{
  "model": "sound classifier",
  "dataset": "synthesized solo parts of chorales (CocoChorales)",
  "train_examples": 39062,
  "n_mels": 64,
  "hop_length": 160,
  "input": "log_mel",
  "spec_augment": true,
  "win_length": 512,
  "targets": ["instrument"],
  "num_classes": 13,
  "arch": "transformer",
  "norm": "layernorm",
  "norm_position": "pre",
  "activation": "gelu_tanh",
  "mlp_ratio": 4,
  "head_dim": 32,
  "fused_qkv": true,
  "bias": "qkv",
  "qk_norm": false,
  "parallel_block": false,
  "inner_norm": false,
  "drop_path": 0.1,
  "subsampling": 2,
  "layers": 14,
  "width": 128,
  "positions": "rope",
  "pooling": "class_token",
  "label_smoothing": 0.1,
  "loss": "cross_entropy",
  "init": "trunc_normal_002",
  "residual_init": "zero_last",
  "optimizer": "muon",
  "muon_scale": "original",
  "lr": 0.018,
  "momentum": 0.95,
  "nesterov": false,
  "orthogonalizer": "newton_schulz_5",
  "adamw_lr_other_params": 0.0018,
  "grad_clip": 3.0,
  "steps": 18800,
  "batch_size": 256,
  "epochs": 123.2,
  "lr_schedule": "cosine",
  "final_lr_fraction": 0,
  "warmup_steps": 3760,
  "weight_decay": 0.02,
  "adamw_weight_decay_other_params": 0.05
}
Rows from block 11 of a small sound classifier, named by matrix and row number. Rows with one number belong to one neuron. Each number is 128 + 32 x the weight over its row's rms, rounded and kept within 0 to 255. All counts start at 0.
After each neuron's rows are labels from the 100 clips, of 14848, where the neuron reaches its highest value: "responds to" is what is common among them; "peak on" is the class under the peak. Only what is clearly more common there than usual is listed. The data: synthesized solo parts of chorales (CocoChorales).
# fc1: MLP up (model.blocks.11.mlp.fc1.weight, 512x128), inputs 0-42
# fc2: MLP down (model.blocks.11.mlp.fc2.weight, 128x512, transposed), outputs 0-42

fc1.408 [105 128 109 165 119 107 132 121 169  98 137 133 190 147 145 155 114 123 111  70 111 103 120 177 137 133  89 128 156 120 143  66  80  94 122  86 140  89  99 124 147 151  75]
fc2.408 [150 129 126 141 139 113 137 157  75 139 143 117 105 136  95 140 105 106 161 167 132 175 131  58 134 118 157 163 126 160 145 141 135 172  83 124 139 118 111 141 161 121 151]
responds to: double bass; note A3; note G3
peak on: silence

fc1.415 [ 98 173 107 160 200 109 140 125 101 132 158 125 112  99 139 117 128 121 168 112  93 115 100 149 144 132 172 137  56 125 213 191 124  74 138 126 149  92 127 162 125 118 105]
fc2.415 [155 134 106 126 154 158 125 122 153 132 113 133 101 141 109 179  94 148 130 132 125 152 134  84 130  69 157 217 129 167 151 103 163 158  83 145 112 113 113 105 108  85 155]
responds to: viola; note F4; note E4; note D#4
peak on: silence

fc1.367 [102 176 130 129 113 103 106 117 139 157 125 111 106 115  82  87 202 163 133 109  68 127 123 146 132 161 125 121 111 171 167 184 128 168  40 157 104 101  67 195 112 186 156]
fc2.367 [169 106 126 157 129 154 145 122 122 113 113 163 147  96 103 124  44 161 129 120 168 151 126  82 166 116 129 117 141  90 137  71  91 128 212  33 144 173 140 118 140  96 125]
responds to: violin; note A#4
peak on: silence

fc1.240 [180 117 106 123  99  76 134 141 175 137 137 162 144 169 124  77 104 130  88 105 117 172  99 146  52 140 151 127 132 145 115  78 144 123 103 148 169 140 127 176 158 192 139]
fc2.240 [114 193 156 141  49  51 170 149  85 172 134 139 107 159 168 114 131  70 145 101 130 133 173 198 153  42 110  95 171 122 175 156 141 120 112 135 114  99 162 132 161  82 130]
responds to: trumpet; note F5
peak on: silence

fc1.204 [167 141 150 115  66  88 186 121 143 128 144 129 138 141  81 139 150 166 151 204 114 112 114 110 140  64 151 119 111 115 174  80 110 173 125  89 182 151  84 153 160 134 127]
fc2.204 [149 112 109 139 106 120  88 124  82  51  74 128 122 142 158 166  61 123 151  65 160 134 147 170  62 164 102  90 146 141 139 152 119  77 145 113  56 106 167 169 142 117 117]
responds to: bassoon; note C#4; note A#3; note C4
peak on: C#4

fc1.494 [185 135 109 123 141 150 137 122 134 179 133 131 142  90 136 196 149  98 120 150 128 106 133 180 130 157  76 158 131 121 145  96 126 118  37 111  98 135 128 176 111 156 162]
fc2.494 [ 57  98 114 113  92 134 117 140 121 130 143  98 154 145 121 172  94 149 127 149  94 166 178 116 148 176 161  88  92 145 131 148  32 162 186 124 107 130  89 101 150 123 137]
responds to: bassoon; note A#3; note C#4; note C4
peak on: silence

fc1.378 [142  78  94 124  80 109 121 174 163 119 130 139  87  64 145 135 137 140 119 120 203 134  95 149 166  94  76 125 101 145 113 115 148  96  54 128 114  96 129 133  90 110 126]
fc2.378 [168 219 113  96  68 104  94 119 106 132 121 115 212 162  97 173  97 159 104 119  68  99 190 169 103 166 154  91 102  97  77 139  73 153 123 156 111 100 127 109 206 167 123]
responds to: bassoon; note A3; note A#3; note C4
peak on: silence

fc1.473 [134 144 177 138 114 122  96 119 153 104 199  97 166 136 106 149 153 177 138 189 138 137 135 142 149  96 146 162 197 123 102  96 136 158 140 124  83 114 187 192 174  76 128]
fc2.473 [197 125 145  97 143  92 139 104  92 135 116  87 200 104 141 117 117 173 180 170 148 124 113 118 125  87 133 167 130  41 127 109 134 150 124 107 205 141 123 110 140 132 144]
responds to: flute; note G5; note D#5; note C#5
peak on: silence

fc1.372 [ 75 111 133 141 184  87 137 145 110 108 155  86 126 136 109 152  96 163 148 107 160 115 193 207 104 126 147 114 156 105 102 149  72 148 138  93 143  88  82  94 163 158  16]
fc2.372 [144 186 137  96 121 141 157 104 127 161 102  83  89 110 124 121 139 116 155 191  80 144  84 182 178 155 139 110 141 186 140 124 152 126  96 187  98 160 135 146  89 155 194]
responds to: flute; note D#5; note F5; note G5
peak on: D#5

fc1.290 [130  48  51 105 199 152 138 160 114 144 116 147 119 141 133 112 131 159 101 169 121 142 126 200  94 156 147 142 105 130  75  87 124 108 107 181 166 179 130 124 130  66  93]
fc2.290 [ 91 138 114 117 127 134 141  87 163  98 156 161 157  58 121 129 218 152 153 113 125 202  94  89 131 128 134 192  88 154 157 111  71 138 120 105 138 139 140 104 104 118 125]
responds to: bassoon; cello; note B3; note A#3
peak on: silence

fc1.482 [139 168 110 151 127 126 102 158 117  86 142 122  34  76 140 134 170 188 139 171 112 133 110 148 167 122  96 143 129 118 163 133 179 100 107 137 140  73 141 102 206  91 130]
fc2.482 [ 94 154  76 160 135 150 180 127 141 166  97 103  92 165  92 161  84 110 121  94  92 152 148  82 150 153 131 155 164 162  85 170  60 143 193 178  81 207 135 127 174 186 120]
responds to: tuba; note A3; note A#3; note G#3
peak on: silence

fc1.82 [135 100 192 116 101 123  89  74 110 141 123 152 142 120 102  97 108 106 145 160 129 149  94 169 207 110 117 174 110 117 139 109 104 131  66 213 162 127 186 167 212 123 140]
fc2.82 [126 153  76 128 143 169 148 167 190 129 138 115  79 111 138 173 156 137 159 142 177 173 112 107  91 162 143 101 102 143 125 150 146 178 146 108 122 106 153 186  55 103 116]
responds to: violin
peak on: silence

fc1.507 [179 120  92  92 157 121 172 150 134 129 188 127 131 140 101 156 158 110 111 116 136 130 125 111 127  77 149  90 160 101 178 194 151 118  96 165 143 164 149 135 165 126 120]
fc2.507 [115 120 128 110 111 134 150 137 138 130  83  86 129 139 132 128  85 119 115 110 145 147 128  93 165 191  88 163  95 108 155  81  83 182 136  70 168  84 169 101  96 187 143]
responds to: saxophone; instrument: violin; note G4; note F4
peak on: silence

fc1.477 [ 99  87  64 101 151 149  76 120 142 127 191 123  90 160 138 122 141 119 134 129 115 136 110  87 158 122 124 140 126  50  73 119 144 148 122 155 141 201 161 128 157 123 125]
fc2.477 [155 127 146  78 119 146 159 142 101 129 117 165 121 142 139 162 149 126 171 112 160 173 112 178 149 181 163 113 121 179 147  97  63 147 150  91 116  89 131  81 166 157 112]
responds to: violin
peak on: silence

fc1.112 [145 107  92 156  96  83  73 131 150 129  78  92 169  67 129 106 122 114 131 171 166 145 147 112 141 123 124 176 147 122 184 116 168 117 143 134 117  99 129 104 137  89 132]
fc2.112 [140 141 122 131 122 182 122 125 159 155 182 106  69  98 126  89 141 123  98 106 101  66 159 135 120 116 165 134 129  97 114 111 143  82 130 213 120 130  89 207  52 132 147]
responds to: violin; note A4
peak on: A4

fc1.180 [145 147 118 110 110 130  48 153 163  81 153 134  99 123 107  95 169 116  49  97 115 125 158 198 149 180 178 125 157 152 100 124 111 112 135 177 109  92 123 100 109 156 119]
fc2.180 [ 90 134 114 122 116 157 184 125 110 142  99 152 160 189 167 119 106 114 173 135 123  97 125  73 151 106 107 123 119 117 118  88 167 145  76  88 160 140 132 134 133 121 158]
responds to: trumpet; note D#5; note D5; note C#5
peak on: silence

fc1.260 [145 164 129  82 112  53  80 150 141 120 174 154 111 116 133 110 127 143 120 143 125 220 103 160  85 120 107 111 121  73 131  97  97 122  86 116 140 193 148 184 113 149 112]
fc2.260 [142 125 103 148 179 171 118 139 102  91  74 117 130 160 122 111  77 136 117 131  76 161 150 113 121  98  88 125 125 101 124  84 150 167 155 142 130  85 165 153 144 132 143]
responds to: double bass; note B3; note A#3
peak on: silence

fc1.472 [108 149 121 167 138 162  75 107  98 140 118 153 184  95 131 138 162 138  90 120 191 118 141 185 135 114 112 112 186 177 148 119 133 136 126 121 131 161  67 120 108 127 125]
fc2.472 [ 80 120 130  67 137 105 161 158 136 136 150 145 153 205 160 100 101 122 165 139  73 146 148 124 147 181 147 200  43 109 112  85 175 174 126 119 103  72 109 116 139  72 134]
responds to: cello; note A#3; bassoon
peak on: silence

fc1.157 [138 119 162 115 130  69 147 101 142  86 187 121 118 144 128 135 145  40 110 151 186 120  92 206 160  77  96  83 145 176 192 156 115 117 109 181 190 161  93 138 161 132 138]
fc2.157 [154  76  76 115  80 153 101 128 126 202  91 130 112 119  64  44 128 173 116 126  61  99 143  72 125 112 143 151 181 116 109 121 140 143 139 141  90 159  98 145 104 145 109]
responds to: horn; note A#4
peak on: silence

fc1.503 [167 154 142  81 173  94  87 120 108 165 111 141  94 131 135 108 102 154  95 167  82 150 171 164 123 104 114 115 144 137 127 144 123 210 151 140 163 121 150 119  93 108 115]
fc2.503 [119 173  60  72 162 127 145 151 106 154 106 173 132 115 124  58 109 131  94 176 136 178 164 143 174 155 135 138 101 150 159  83 112 151 140 114 150 159 121 137 127 103 118]
responds to: double bass; note G3
peak on: silence

fc1.363 [145 136 120 104 161 123  81 124 141 166  99  90  96 129 128 136 136 151 191 147 179 115 101  86 104 134 121  88 142 165 144 147 142 118 138 168 174 175 127  72 146 177 123]
fc2.363 [128 182 128 111  71  98 186 147 148 124  98 131 116 141 122 118 121 168 121 106 135 108 124 154 149  73 156 207 134 135  90 165 165 117 158 126 108 138  72 196  91  75  68]
responds to: violin
peak on: silence

fc1.479 [165 182 141 153  88 135 124  90 124 173  91 149 129 207  72 132 124 129 192  83 109 126 168 138 110 160 124 184 111 131 117 105  98 131 115  57 170  93 166  72 195 179 147]
fc2.479 [124  62 150 109 112  97 141 157 114 130 116  98 143  94 158 160 137 181 129 131 114 137 181 174 130  75 131 120 154  67 130 125 148  51 131 149 144 120 143 121  55 135 144]
responds to: tuba; cello
peak on: silence

fc1.420 [111  92 115 133 166 135 102 124 114 115 158 147 135 134 182 106 194 140 104 106 104 202 117 124  49 173 191 154 148 103 117 108 105 117 114  73 179 142  86 131 132 106 146]
fc2.420 [106 103 107 114 100 106 161 201 145 121 151 164 122  85 136 130 114  95 125 138 186 178 161 153  81 143 135 198  84  84 141 101  33 132 158 135 188 175 122 140  89 113 157]
responds to: cello; note B3; note C4; note C#4
peak on: silence

fc1.424 [114 134 111  81 125 166 118  81 179 166 121 147  82 133 143 164 113 139 105 130 179 157  87 203  92  70  99 112 121 107  86 124 152 161 170 197 141 142 184 106 117  68  91]
fc2.424 [139 112 101  10 155  40 196 130  74 141  93 158  93 149 125 113 171 228 105  94 176 137 137 130 137 147 174 193  95  79 145 127 170 117 109 184 120 104 161 120 156 122 152]
responds to: viola
peak on: silence

fc1.45 [146 193  80 141 134 100 166 137 161  97 147  75 129 118  96 111 161 141 140 116  90 139 124 184 110  95 101 107 161 144 156  86  94 114  42 147 161 127 158 111 142  87 152]
fc2.45 [148 149 135 195  75 146 115 148  94 135  99  92  55  83 139 136 112  72 123  98 128 164 125  84 202 163 144 101 104 111 107  80 113 137 142 142 132 107 144 128 136 104 158]
responds to: trumpet; note D#5; note F5; note C#5
peak on: silence

fc1.166 [149  94  97 130 175 139 104 122 126  90 148 180 106 146  90 111 103  56 118  74 165 116 122 160 149 156 145  88 150 148 111 163  86 175 114 130 217 110 139 102 164  83 138]
fc2.166 [ 96 110  95  87 133 120 146 166 119 115 138 133 153 191 138 170 140 137 157 132  80 125 166 109 163 127 161 215 112 136 164  78 162  88  97 157  72  99 113 150 101 140 142]
responds to: cello
peak on: silence

fc1.226 [105 131  72 126 130 192 147 119 102 158 114 120 113  67 107 171 125  87  78 160  90 113  77 105 170  90 119  89 137  69 144 114 107 151 131 151 155 113 158 128 197 152 153]
fc2.226 [137 145 147 152 115  74 170 137 134 160 160 177 114 108 146 119 104 153 123 153 160 130 108 159 127 156 122 107 165  59 142 114 173 112 101 158  91 165 100 164  68 183 111]
responds to: saxophone
peak on: silence

fc1.453 [ 95 148 202 139  95 118 136 145 161 164 102 106 167 117 101 150 169 151 135  73 169 145 116 136  99 143 112  89 146 144 116 154 150 179 152 154 149 145 165 136 113 103 149]
fc2.453 [188  79 110 132 129  67 101  97 105 102 162 117 118 144 141 155 133 151  72 174 137  92  85 127 115 114 131 144  94  82 161 124 107  92 146 111 110  99 134 110 123 122 128]
responds to: clarinet; note D#4; tuba
peak on: D#4

fc1.508 [154 158 148 107 136  87 144 128 117 185 248 138 129 127 110 180 127  69 129 142  87 140 122 104 104 118 107 125 135 157 178 135 124 160 179 127  98 125 111 136 128 206 123]
fc2.508 [133 147 129  91 115 136 119 126 112  86 124 143  79  97 113 121 112 131 111 112 153 130 109 154 159 132 135 177 160 116  86 114 122 102 107 105 155  83 154 119 100  89 146]
responds to: saxophone; note F4; note F#4
peak on: silence

fc1.225 [147 187 177 173 121 120  97 134 121 154 139 108 109 113  82 114  72 129 148 167 213 132 102 125 104 103 132 105 202 163 107 128  72 171 158  79 134 136 108 122 175 158  93]
fc2.225 [132  86 125 137 162 111 105  61 132 141 111 155  67 169 145 147 141 174 123 153 108 115 161 178  86 126 103 107 112 111  79 132 164  76  98 227 114 100 132 134 106  85 168]
responds to: viola; note G#4; note F4; note G4
peak on: G#4

fc1.222 [ 99 160  83 134 184 177 164 189 102 140 171 105 110 151 113 147 136 185 157 148 115 146 185 148 114 126 148 150 170  65 130  60 165 152 130  87  78 144 112  60 141 147  95]
fc2.222 [ 82 128 172 144 101 114 183 146 130  92  88 149 150  98 113 162 124 191  99 171 131 101 185 159 168 166 119  89  93 135 105 156 110 101 140 145  93 124 108 123 140 175 126]
responds to: double bass; note G#3; instrument: flute
peak on: silence

fc1.128 [124  87 113 151 151 132  59 185  97 114 124 193 105 148 106 138 100 115 136 151 142 160 138 146 130 115 131  50  73  74 114  85 105 132 135  86 105 162  83 125 130 180 159]
fc2.128 [ 69 166 117 144 161 120 135  73 174 155 133  70  95 117 132 102 159 145  59 160 107 101 152  93  86 156 177  99 104 106 156 121 156 142 131 170 106 112 131 122 199 110 138]
responds to: tuba; note C#4
peak on: silence

fc1.137 [ 73  88 145 151 140 102 154 123  85 119 104 151 118  88 167 109 161 112 167 126 118 175 117 129 152 166 151  98 101 170 127 124 131  62  91 112 149 169 152 191 112  86  71]
fc2.137 [157 150 138  87 125 124 118 106 138 140 124 158 128 148  97 126 103 144 117 114 148 157 112 100  99 138 183 216 144 146 156  95  98 161 180  49 148  92 140  77  98 129 172]
responds to: cello; note C4
peak on: silence

fc1.119 [117  86 122  93  94  77  88 156 141 109 164 102 175 105 122 187 117 160 140 150 142 153 128 126 133 105 107 153 161  99 100 115 179  86  98 129 120  73 125 173 148 123 157]
fc2.119 [154 148 142 133 100 147 177 139 104 153 153 155 126 148 124 192  76 179 134 133 126 157 144 111 106 118 173  74 156  52  88 152  86 152 162 120  98 164 138 119 151 130  84]
responds to: flute; note G5; note G#5
peak on: silence

fc1.258 [ 94 117 143 148 104 153 160 126  89  63 158 226 136  87 116 110 137 112  86  60 128 133  92 104 136 131 125  56 134 169 129 158  92 128  96 137 143 120 211 110  94  96 158]
fc2.258 [193 118 103 161 158 137 156 187 164 141  76  90 104 138 112 130 137  97 186 133  98 189 137 116 115 160 135 163 117 127 107  92 123 143 154 102  41 110 129  74 183 125 106]
responds to: tuba; note A#3; note C4; note B3
peak on: A#3

fc1.252 [122 124 108 123 146 129 129 158 162 119 207 150 134 133 124 167  73 135 146 152 181 163 113 129 116 142 137 170 130  73 133 102  83 150 105 113 110 143 140  84 152 180 139]
fc2.252 [109 135 177 183 162 148 135 145 129  75 121 130 155 112 186 154 109 113 151 107  66 116 120 114 171 133  82 128  69 149 137 129 161 158 106 187 160 142 133 119 135 127 121]
responds to: saxophone
peak on: silence

fc1.174 [130 164 101 109 102  90 103  57 120 223  58  91 112 134 133 148 109 130 135  97  85 201  90 133  51 204 121  89 129  57 161 149 151 111 106 109 145 147 148 131 113 186 115]
fc2.174 [118  88  89 116 146 175 111 156 117  52 163 125 150 101 127 140 133 130  78 135 114 161 122 209  79 165  90 190 105 120 106 124  99 135 130 146 139 121 117 122  73 131 134]
responds to: violin; note D5
peak on: silence

fc1.493 [136 148 107  96 178 144 152 182 117 161 132 109  50 107  70 117 108 108 123 167 156  87 142 169 117 139  67  78 152  94 157  77 173 190  78  98 167 132  96 143 106 119 100]
fc2.493 [136 144 111 173  88 150 170 101 147 117 158 164 151 134 161 133 122 118 120 120 138 125 145 137 136  98 199 173 132  50 135 154  72 112 174 112 137 158  98 119 116 103  71]
responds to: saxophone; note F4; note F#4
peak on: silence

fc1.489 [124 128 136 160  99 118 125 110 147 123 122 182 100 120 155 139 117 124 136 117 111  90 133 140 128 120 121 115 119 126  50 100  86 123 203 143 164 118 123  80 137  85 123]
fc2.489 [136 155 124 147 137 101 151 118 108 122 177  92  87  92 106 110 128 143 115 147 129 162 152 123 119  64 175 116  87  88 156 123 165 107  78 127 163 191 121 164  80 136 100]
responds to: viola; saxophone; note D#4; note F4
peak on: silence

fc1.443 [130 128 196  98  91 107 120  85 135  91  56 152 151 103 159 164 142 162 152 153  88 142 114 135 144 143  91 167  94 128 151 115  74 143 116 100 145 105 144  51 135 127 194]
fc2.443 [123 147  95 137  54 190 149 183 117 173 101 121  59  93 182 137 166  56 140  86  91 160  87 117 107  77 139 115 141 157 144 159  91  70 165 102 100 101 135 167 102 116 109]
responds to: trumpet; note F#5; note G5; note E5
peak on: F#5

fc1.394 [ 74 120 128 109 101  69 173 144 134 170 182  97  22  71 140 110 129 149 207 137 105  78 161 120 187  65  99  87 127 148 127  97 140  70 139 127 167 140 127 132 151 122 135]
fc2.394 [143 129 137 187 102 194 127 104 124 110 118 185 183 196 109 132 101  92 100 178 124 156  87 125  85 166 100 138 145  99  90  93 163 141 124 107  78 171 129 174 127 127 102]
responds to: trumpet; note F5; note E5; note D5
peak on: D5

fc1.319 [ 79  91  69 108 109  66 127 141  90 123 114 113 123 112  94 217 125 127 186 107  99 171 127 168 125 147  92 127 107 179 180 108 105 176 138 102  92 118 156  75 155 138 118]
fc2.319 [130 124 137 117 166 157 138 118 124 132  85  92  68 105  95 100  72 115 123 140 167 177 132 155 138 104 163  91 137 178  66 140 129  78 159 121 134 105 101 173  92 213 165]
responds to: clarinet; note D5; note D#5
peak on: silence

fc1.158 [182 135  97 119  91 106 143 102 128 129 122 117 129 144 138 117 165 137 110 125 161 141 140 180 111 115 124  79 128 166 152  73 136  81 109 157 179 121 108 128 129 131 146]
fc2.158 [ 87 133 134 124 173 169 121  39 179  82 135 105  74  88 157 120 125 133 124 106 137 129 144  66 120 183  79 238 179 145 101 163 145 142 154  98 171  73 163 118 116 147 163]
responds to: viola; note E4; note F4; note D#4
peak on: silence

fc1.186 [132 134 121 173 204  80 109 134 115 133 155 134  84 131 159 100 126 111 142 118 124 134  94 192  72 124 168 112  73 112 125 143 144  23  86 120 195 114 135 127 167 165 133]
fc2.186 [143 157 143  75 107 140 142 167 164 140 108 138 127 108  83 167 130 129 137 168 173 137 137  91 108 100  70 111 133  60 146 131 137 217 152 116  84 175 120 134 108 149 110]
responds to: saxophone
peak on: silence

fc1.322 [121 147 115 112 116 171 123 145 156 143 158 167  68  97 162 155 149 124 111 113 120 112  78 108 118 151  61 124 134 148 111 193  93 154  78 157 119 147  89 110 161 157  86]
fc2.322 [164 123 149 143  64 103 182 180 117 154 126 104 166 162  88 156  92 175 157 142  91 132 181  75 118 151 158 102   3 133 151 113 162 169 130 121  83 121 139 121 171 127 171]
responds to: bassoon; note A3
peak on: silence

fc1.484 [139 102 148  60 105 139 162 115 173 100 165 109 148 101  98 163 113 175 148 157 140 141  72 126 100 110  50 157 173  91 154 160  92  91 101 124 117 205 153 107 157 108 149]
fc2.484 [149 196 120 131 145  58 120 203 146 105 127 126 187 126 142 123 111 146 158 169 156  81 130 118 111 114 129 143 124 118 156 130 103 133 176  55 138 138 148 126 158 117 124]
responds to: flute
peak on: silence

fc1.382 [112 176 165 124 126  78 103 139 131 101  81  69 112 100 158 201 146 149 118 154  98 136 162 146 160 145 161 158 123 164 132 114 138 174 124 134 123 145  51 137 133 179 133]
fc2.382 [128 126 101  96 119 153 160 108  83 136 154 158 112 139  91 107 137 154 144 128 127 146 114 132 112 141 121 119 183 103 104 151 101 141 151  81 128 109 126  97 127  82 145]
responds to: cello; note C#4; note B3; note D4
peak on: C#4

fc1.212 [175 121 134 137 140 156 109 114 130  98 163 153  60 128 140  95 135 115 101 145  91 132 125 114 105 130 160 135 116 149 134   0 138 156 126 128 142 130  74 139 192 137  84]
fc2.212 [ 95 157 106 112 160 108 199 153 177 146 142 105 174  93  88 148 133 164 176 126 170 110 149 188 192 180 124  85 154 121 132 201 122  72 125 139  74 138 136 128 123 113 105]
responds to: horn; note A#4; note C#5; note A4
peak on: silence

fc1.196 [ 75 118 142 124 119 133  98 101 102 103 111 129  66 170 196 153 157 118 143 147 106 170 172 175 140  96 127 100  87 136 190 138 157 108 169 128  98 128 113 132 171 101 121]
fc2.196 [158 150 126 154 118 190 164 129 130 201 160 148 113  81  91  95  85 112 147 127  77 131 144 122 126 150 163 109 129 144  96 144  81 161 142  83 145 155 144 179  59 156  76]
responds to: trumpet; note F5; note G#5; note G5
peak on: G#5; F5

fc1.379 [119 150 118  59 185 112 105 133  83 192  98 113 151 145 136 140 109 151 110 161 116 189 187 138 160  62 127  81 150 109 123 182  97 167 165 102 226 166 148 180 137  92 144]
fc2.379 [148 147 120 113 168 113 144 131 147 140 144 177 108 138  97  41 102 119  68 158 139 163 154 188 121 139  85 120 149 165 150  77 145 151  93 112 147 158 141 160  98 100  80]
responds to: double bass; note G3; note A3
peak on: silence

fc1.10 [133  93 109 147 144  85  97 177 113 159 142 109  89 101 147 149 100 114 170 174 162 135 178 131 105 128 200 137 164  91 184  96 174 110  58 143 150 124 118 103 116 155 124]
fc2.10 [137 143 141 160 120 173 207 129 101  89 147 108 136 130 133 156 165 151 110 121 126 111 165 136  93 131 116 145  99 138 146  72 141 133 170 139 120 133 139 121 136 165  89]
responds to: cello; note A3; note G#3
peak on: silence