python train.py --model="sound classifier" --train_examples=39062 --n_mels=64 --arch="transformer" --norm="layernorm" --mlp_ratio=4 --bias="qkv" --qk_norm=false --parallel_block=false --residual_init="zero_last" --optimizer="muon" --lr=0.018 --momentum=0.95 --adamw_lr_other_params=0.0018 --steps=18800
Rows from block 2 of a small sound classifier, named by matrix and row number. Rows with one number belong to one neuron. Each number is 128 + 24 x the weight over its row's rms, rounded and kept within 0 to 255. All counts start at 0. Numbers have three digits each. After the name is the row's rms in percent of the matrix's.
After each neuron's rows are labels from the 100 clips, of 14848, where the neuron reaches its highest value: "lies over" is the class under the peak. Only what is clearly more common there than usual is listed. The data: synthesized solo parts of chorales (CocoChorales).
# fc1: MLP up (model.blocks.2.mlp.fc1.weight, 512x128), inputs 0-127
# fc2: MLP down (model.blocks.2.mlp.fc2.weight, 128x512, transposed), outputs 0-127

fc1.306 085:107172144129090109123156134137168139120101125136121141147131090113136140110109159157126117126137148127161085143105141145121113145159168115127103126121151161129103147152105091103120151125108115119137125156148100111132132175140129102082134125142143136145110127095131119163118079127092090142123125142163105103150095085074123086179104165168162129170182126140146160163124121092114107123096
fc2.306 083:172124131116166153105129124138083144097132150086164106164094174127119132148118101168158121136131142111152153117141130101151159132129127112083124128098139101128163147147105093093130114169137109099117126092128092165122135147129121095141146144182107087157177110153100139150134134078101110115080113085165141121095117142119121129097126111106119144122131123137175148132116101165139161137142
lies over: F5

fc1.509 018:097136098135163160164115124147129140142045139181119153126082122148122086123152158121083164141164160141133143140133067153101124117133098141155109116119166137123164120140137092148091113105152120150121140102127131122166124128097149094106121135108102139132087146155124129123076127105104107140117131135155115141138135120167140167181139110111129135114099086136154135106132124117117135100164
fc2.509 017:145112123169123105108112161133181145134168138118161147119161133107102122170106123145146114088083080145089145104136137126134134166100138150128120100139133142141141157108111117125157130137110144085114142136109111098107150144112108096157125106132120103115118117096106122159128136101138178146105082124092127122168167191105173114164129129119132105140163093130117097132165114143121121160070
lies over: F4

fc1.3 110:150133112140138102174142159063113128165127149131091122162137119086109118087140100145120114111118118110166178119133129120112156099124082133144121103141142073180131137103092132106166118109166101109149110137148127151107084101147111129137145114112114154118119150124136124137143091142093116140122120174116174187153136139138119150170091126125117133109166089130153115163133144141136124110164
fc2.3 107:110118090131183110136113172077169054157151120155109104134133134183132117144096126129119120113165150101109136147133119142127099149136170107163144058161135125137126156150144138120130141101099118141166143110135160120154127154115108130138129136135089135133140137122113143148171127086122094109121105130121146117118135124138153132122111116119142071120105081122147102145090101178100143104152
lies over: D#4

fc1.365 053:146135118140096165142138094154134109102115089103151132145131120112169159156092100101108130129143130086098125168113109151136106142139135093114078112109076131130168130098174176122120168125096150142134156124099182163145104188130133149111122094120156114151121116117133118107079141161104122101167125166099132146107126118151134146122115114094137152088121129149115157146129131099135160136109
fc2.365 055:087133108111131123082132151106159123144106146122121132146097127129132153140128141171086145150135121166189087113113121116149146135099169173149158069095126128081154120127080157147138109126132145100121101111108104090099141111159136105097113153111158114126128131095151179143139109146174127135157142142156160102118155148106115124116130096156138162149107114123078128117101128151089120141136
lies over: silence

fc1.414 076:150156101111115126151094168153144143095107109166168129158078160124111080123132114104134109171111114144142122139133084153121139152139123140120108101121132139145134163128156126089114097127133053172106118101138172116130094131125139105157142151082110112143184133145136129107103126118112127095157114125133144108143146155164176151154160115120149096129103096142152103121146122123109138092088
fc2.414 071:126164133181119127109128124116123143144136115119130121109146111134161155144086125166140178100119137139089123115196140168130102164119113183123116120141103137151152114084128126134169165135149176075112140137104139126107148172133136101125130123148165077082126092114089139106083148143114129111120129120133108113144105167117142156119143134128095166110097123138116118097118121121133082089129
lies over: F4; silence

fc1.488 145:121118112106110099093092117109132147119134164108111124144132188138130126123118134137136131054112087156144122122167132144146143123116168141131125109115126171124093131101156130137157170089116106110107138134108159126136159153115141158167150109148095143145145132108174143129142098089137105133099099139160152122107131120128201115107131163122144121116125101077143118120192113132079134098148
fc2.488 140:132124162121114127108157144077098147160129132133114125123146126164123096140095141145135095126132153146151126121103138188131138128163190111107145110105092154115114114149142109157154136107105098128129131142123084152130104167096163144112148150109134137097115114126093141110107164103110115128079125084146064125114115149134157124181172109153111153142160108149140118077112133142087149155123
lies over: silence

fc1.42 155:119114161141119146142116155141116120097118164164158120123095139136146101121114106090104148100145096120120174132155084110128109157109102098088102078111125151131104185157120127149166126108145084150159149086090146135117149129087128132133170087124151164176130125135095130121136104126155153135180123094134109097159123112172130159101129119179111125133134137143148125134115118102137147094131
fc2.42 129:145127114158104146114136119145105118109065110088082168117142137116114129136132102169083154114121085112129114095161100141120143131122095158126136134104136160136157122100147117113146167159170106106129105147124144123156146122137135085139142119088159171142126159135131133093141127122125129093130134130142090170154100148119158139134116176104144137083122156138114117065120098153091161158167
lies over: D#4

fc1.455 093:113098093144090163140097159168137129154179133160105150148132104148101149120104114107137125182102135181086126106190140111094146160130124105109114130139130142151141156115167125128141161138107110121147143129145114123128059114093131120146089131133157126100080117114141128149160169131145102128129098139128110130154096143134170103141146170099101104128126131107150114105095135144133129093094
fc2.455 086:145113137096175132145139161113129126136103167157133073120108171115134081082163145131148151076143116124160146141131099118131046140103131125119121164154153107103156115171135154123131106116138126137121135132111124113086138152138119124137130106079153112099100114172144145137133143125081140124129124134089176131166127144112119104106180116152137130143096106163152112151140117129122082131116
lies over: F5

fc1.124 107:055150144119119143119127130116105183114057137143138164117108114140093098137093120118116133165159093113126144114132153111094115122113109151142093107123153089128141136131119127104143142121094161149128149129162162147165136147097144119100098112110142144127098105112154091136162135115111123117161131135118128105101181105138127139147137192161128132117159140176136103146174091140091121152133
fc2.124 106:170098078136147124089109105121145108094158128107141118118151152090132121159146120123170111114103179137120068166152117113139136144153136083171134120128130110096123114151100111109137146149115156118153169120098112143138146136139074149115107134111167109145151136145115148076167070132129142150110151126147150140105085134108129131078113164113134097151130113123128145139122177131127164135108
lies over: F5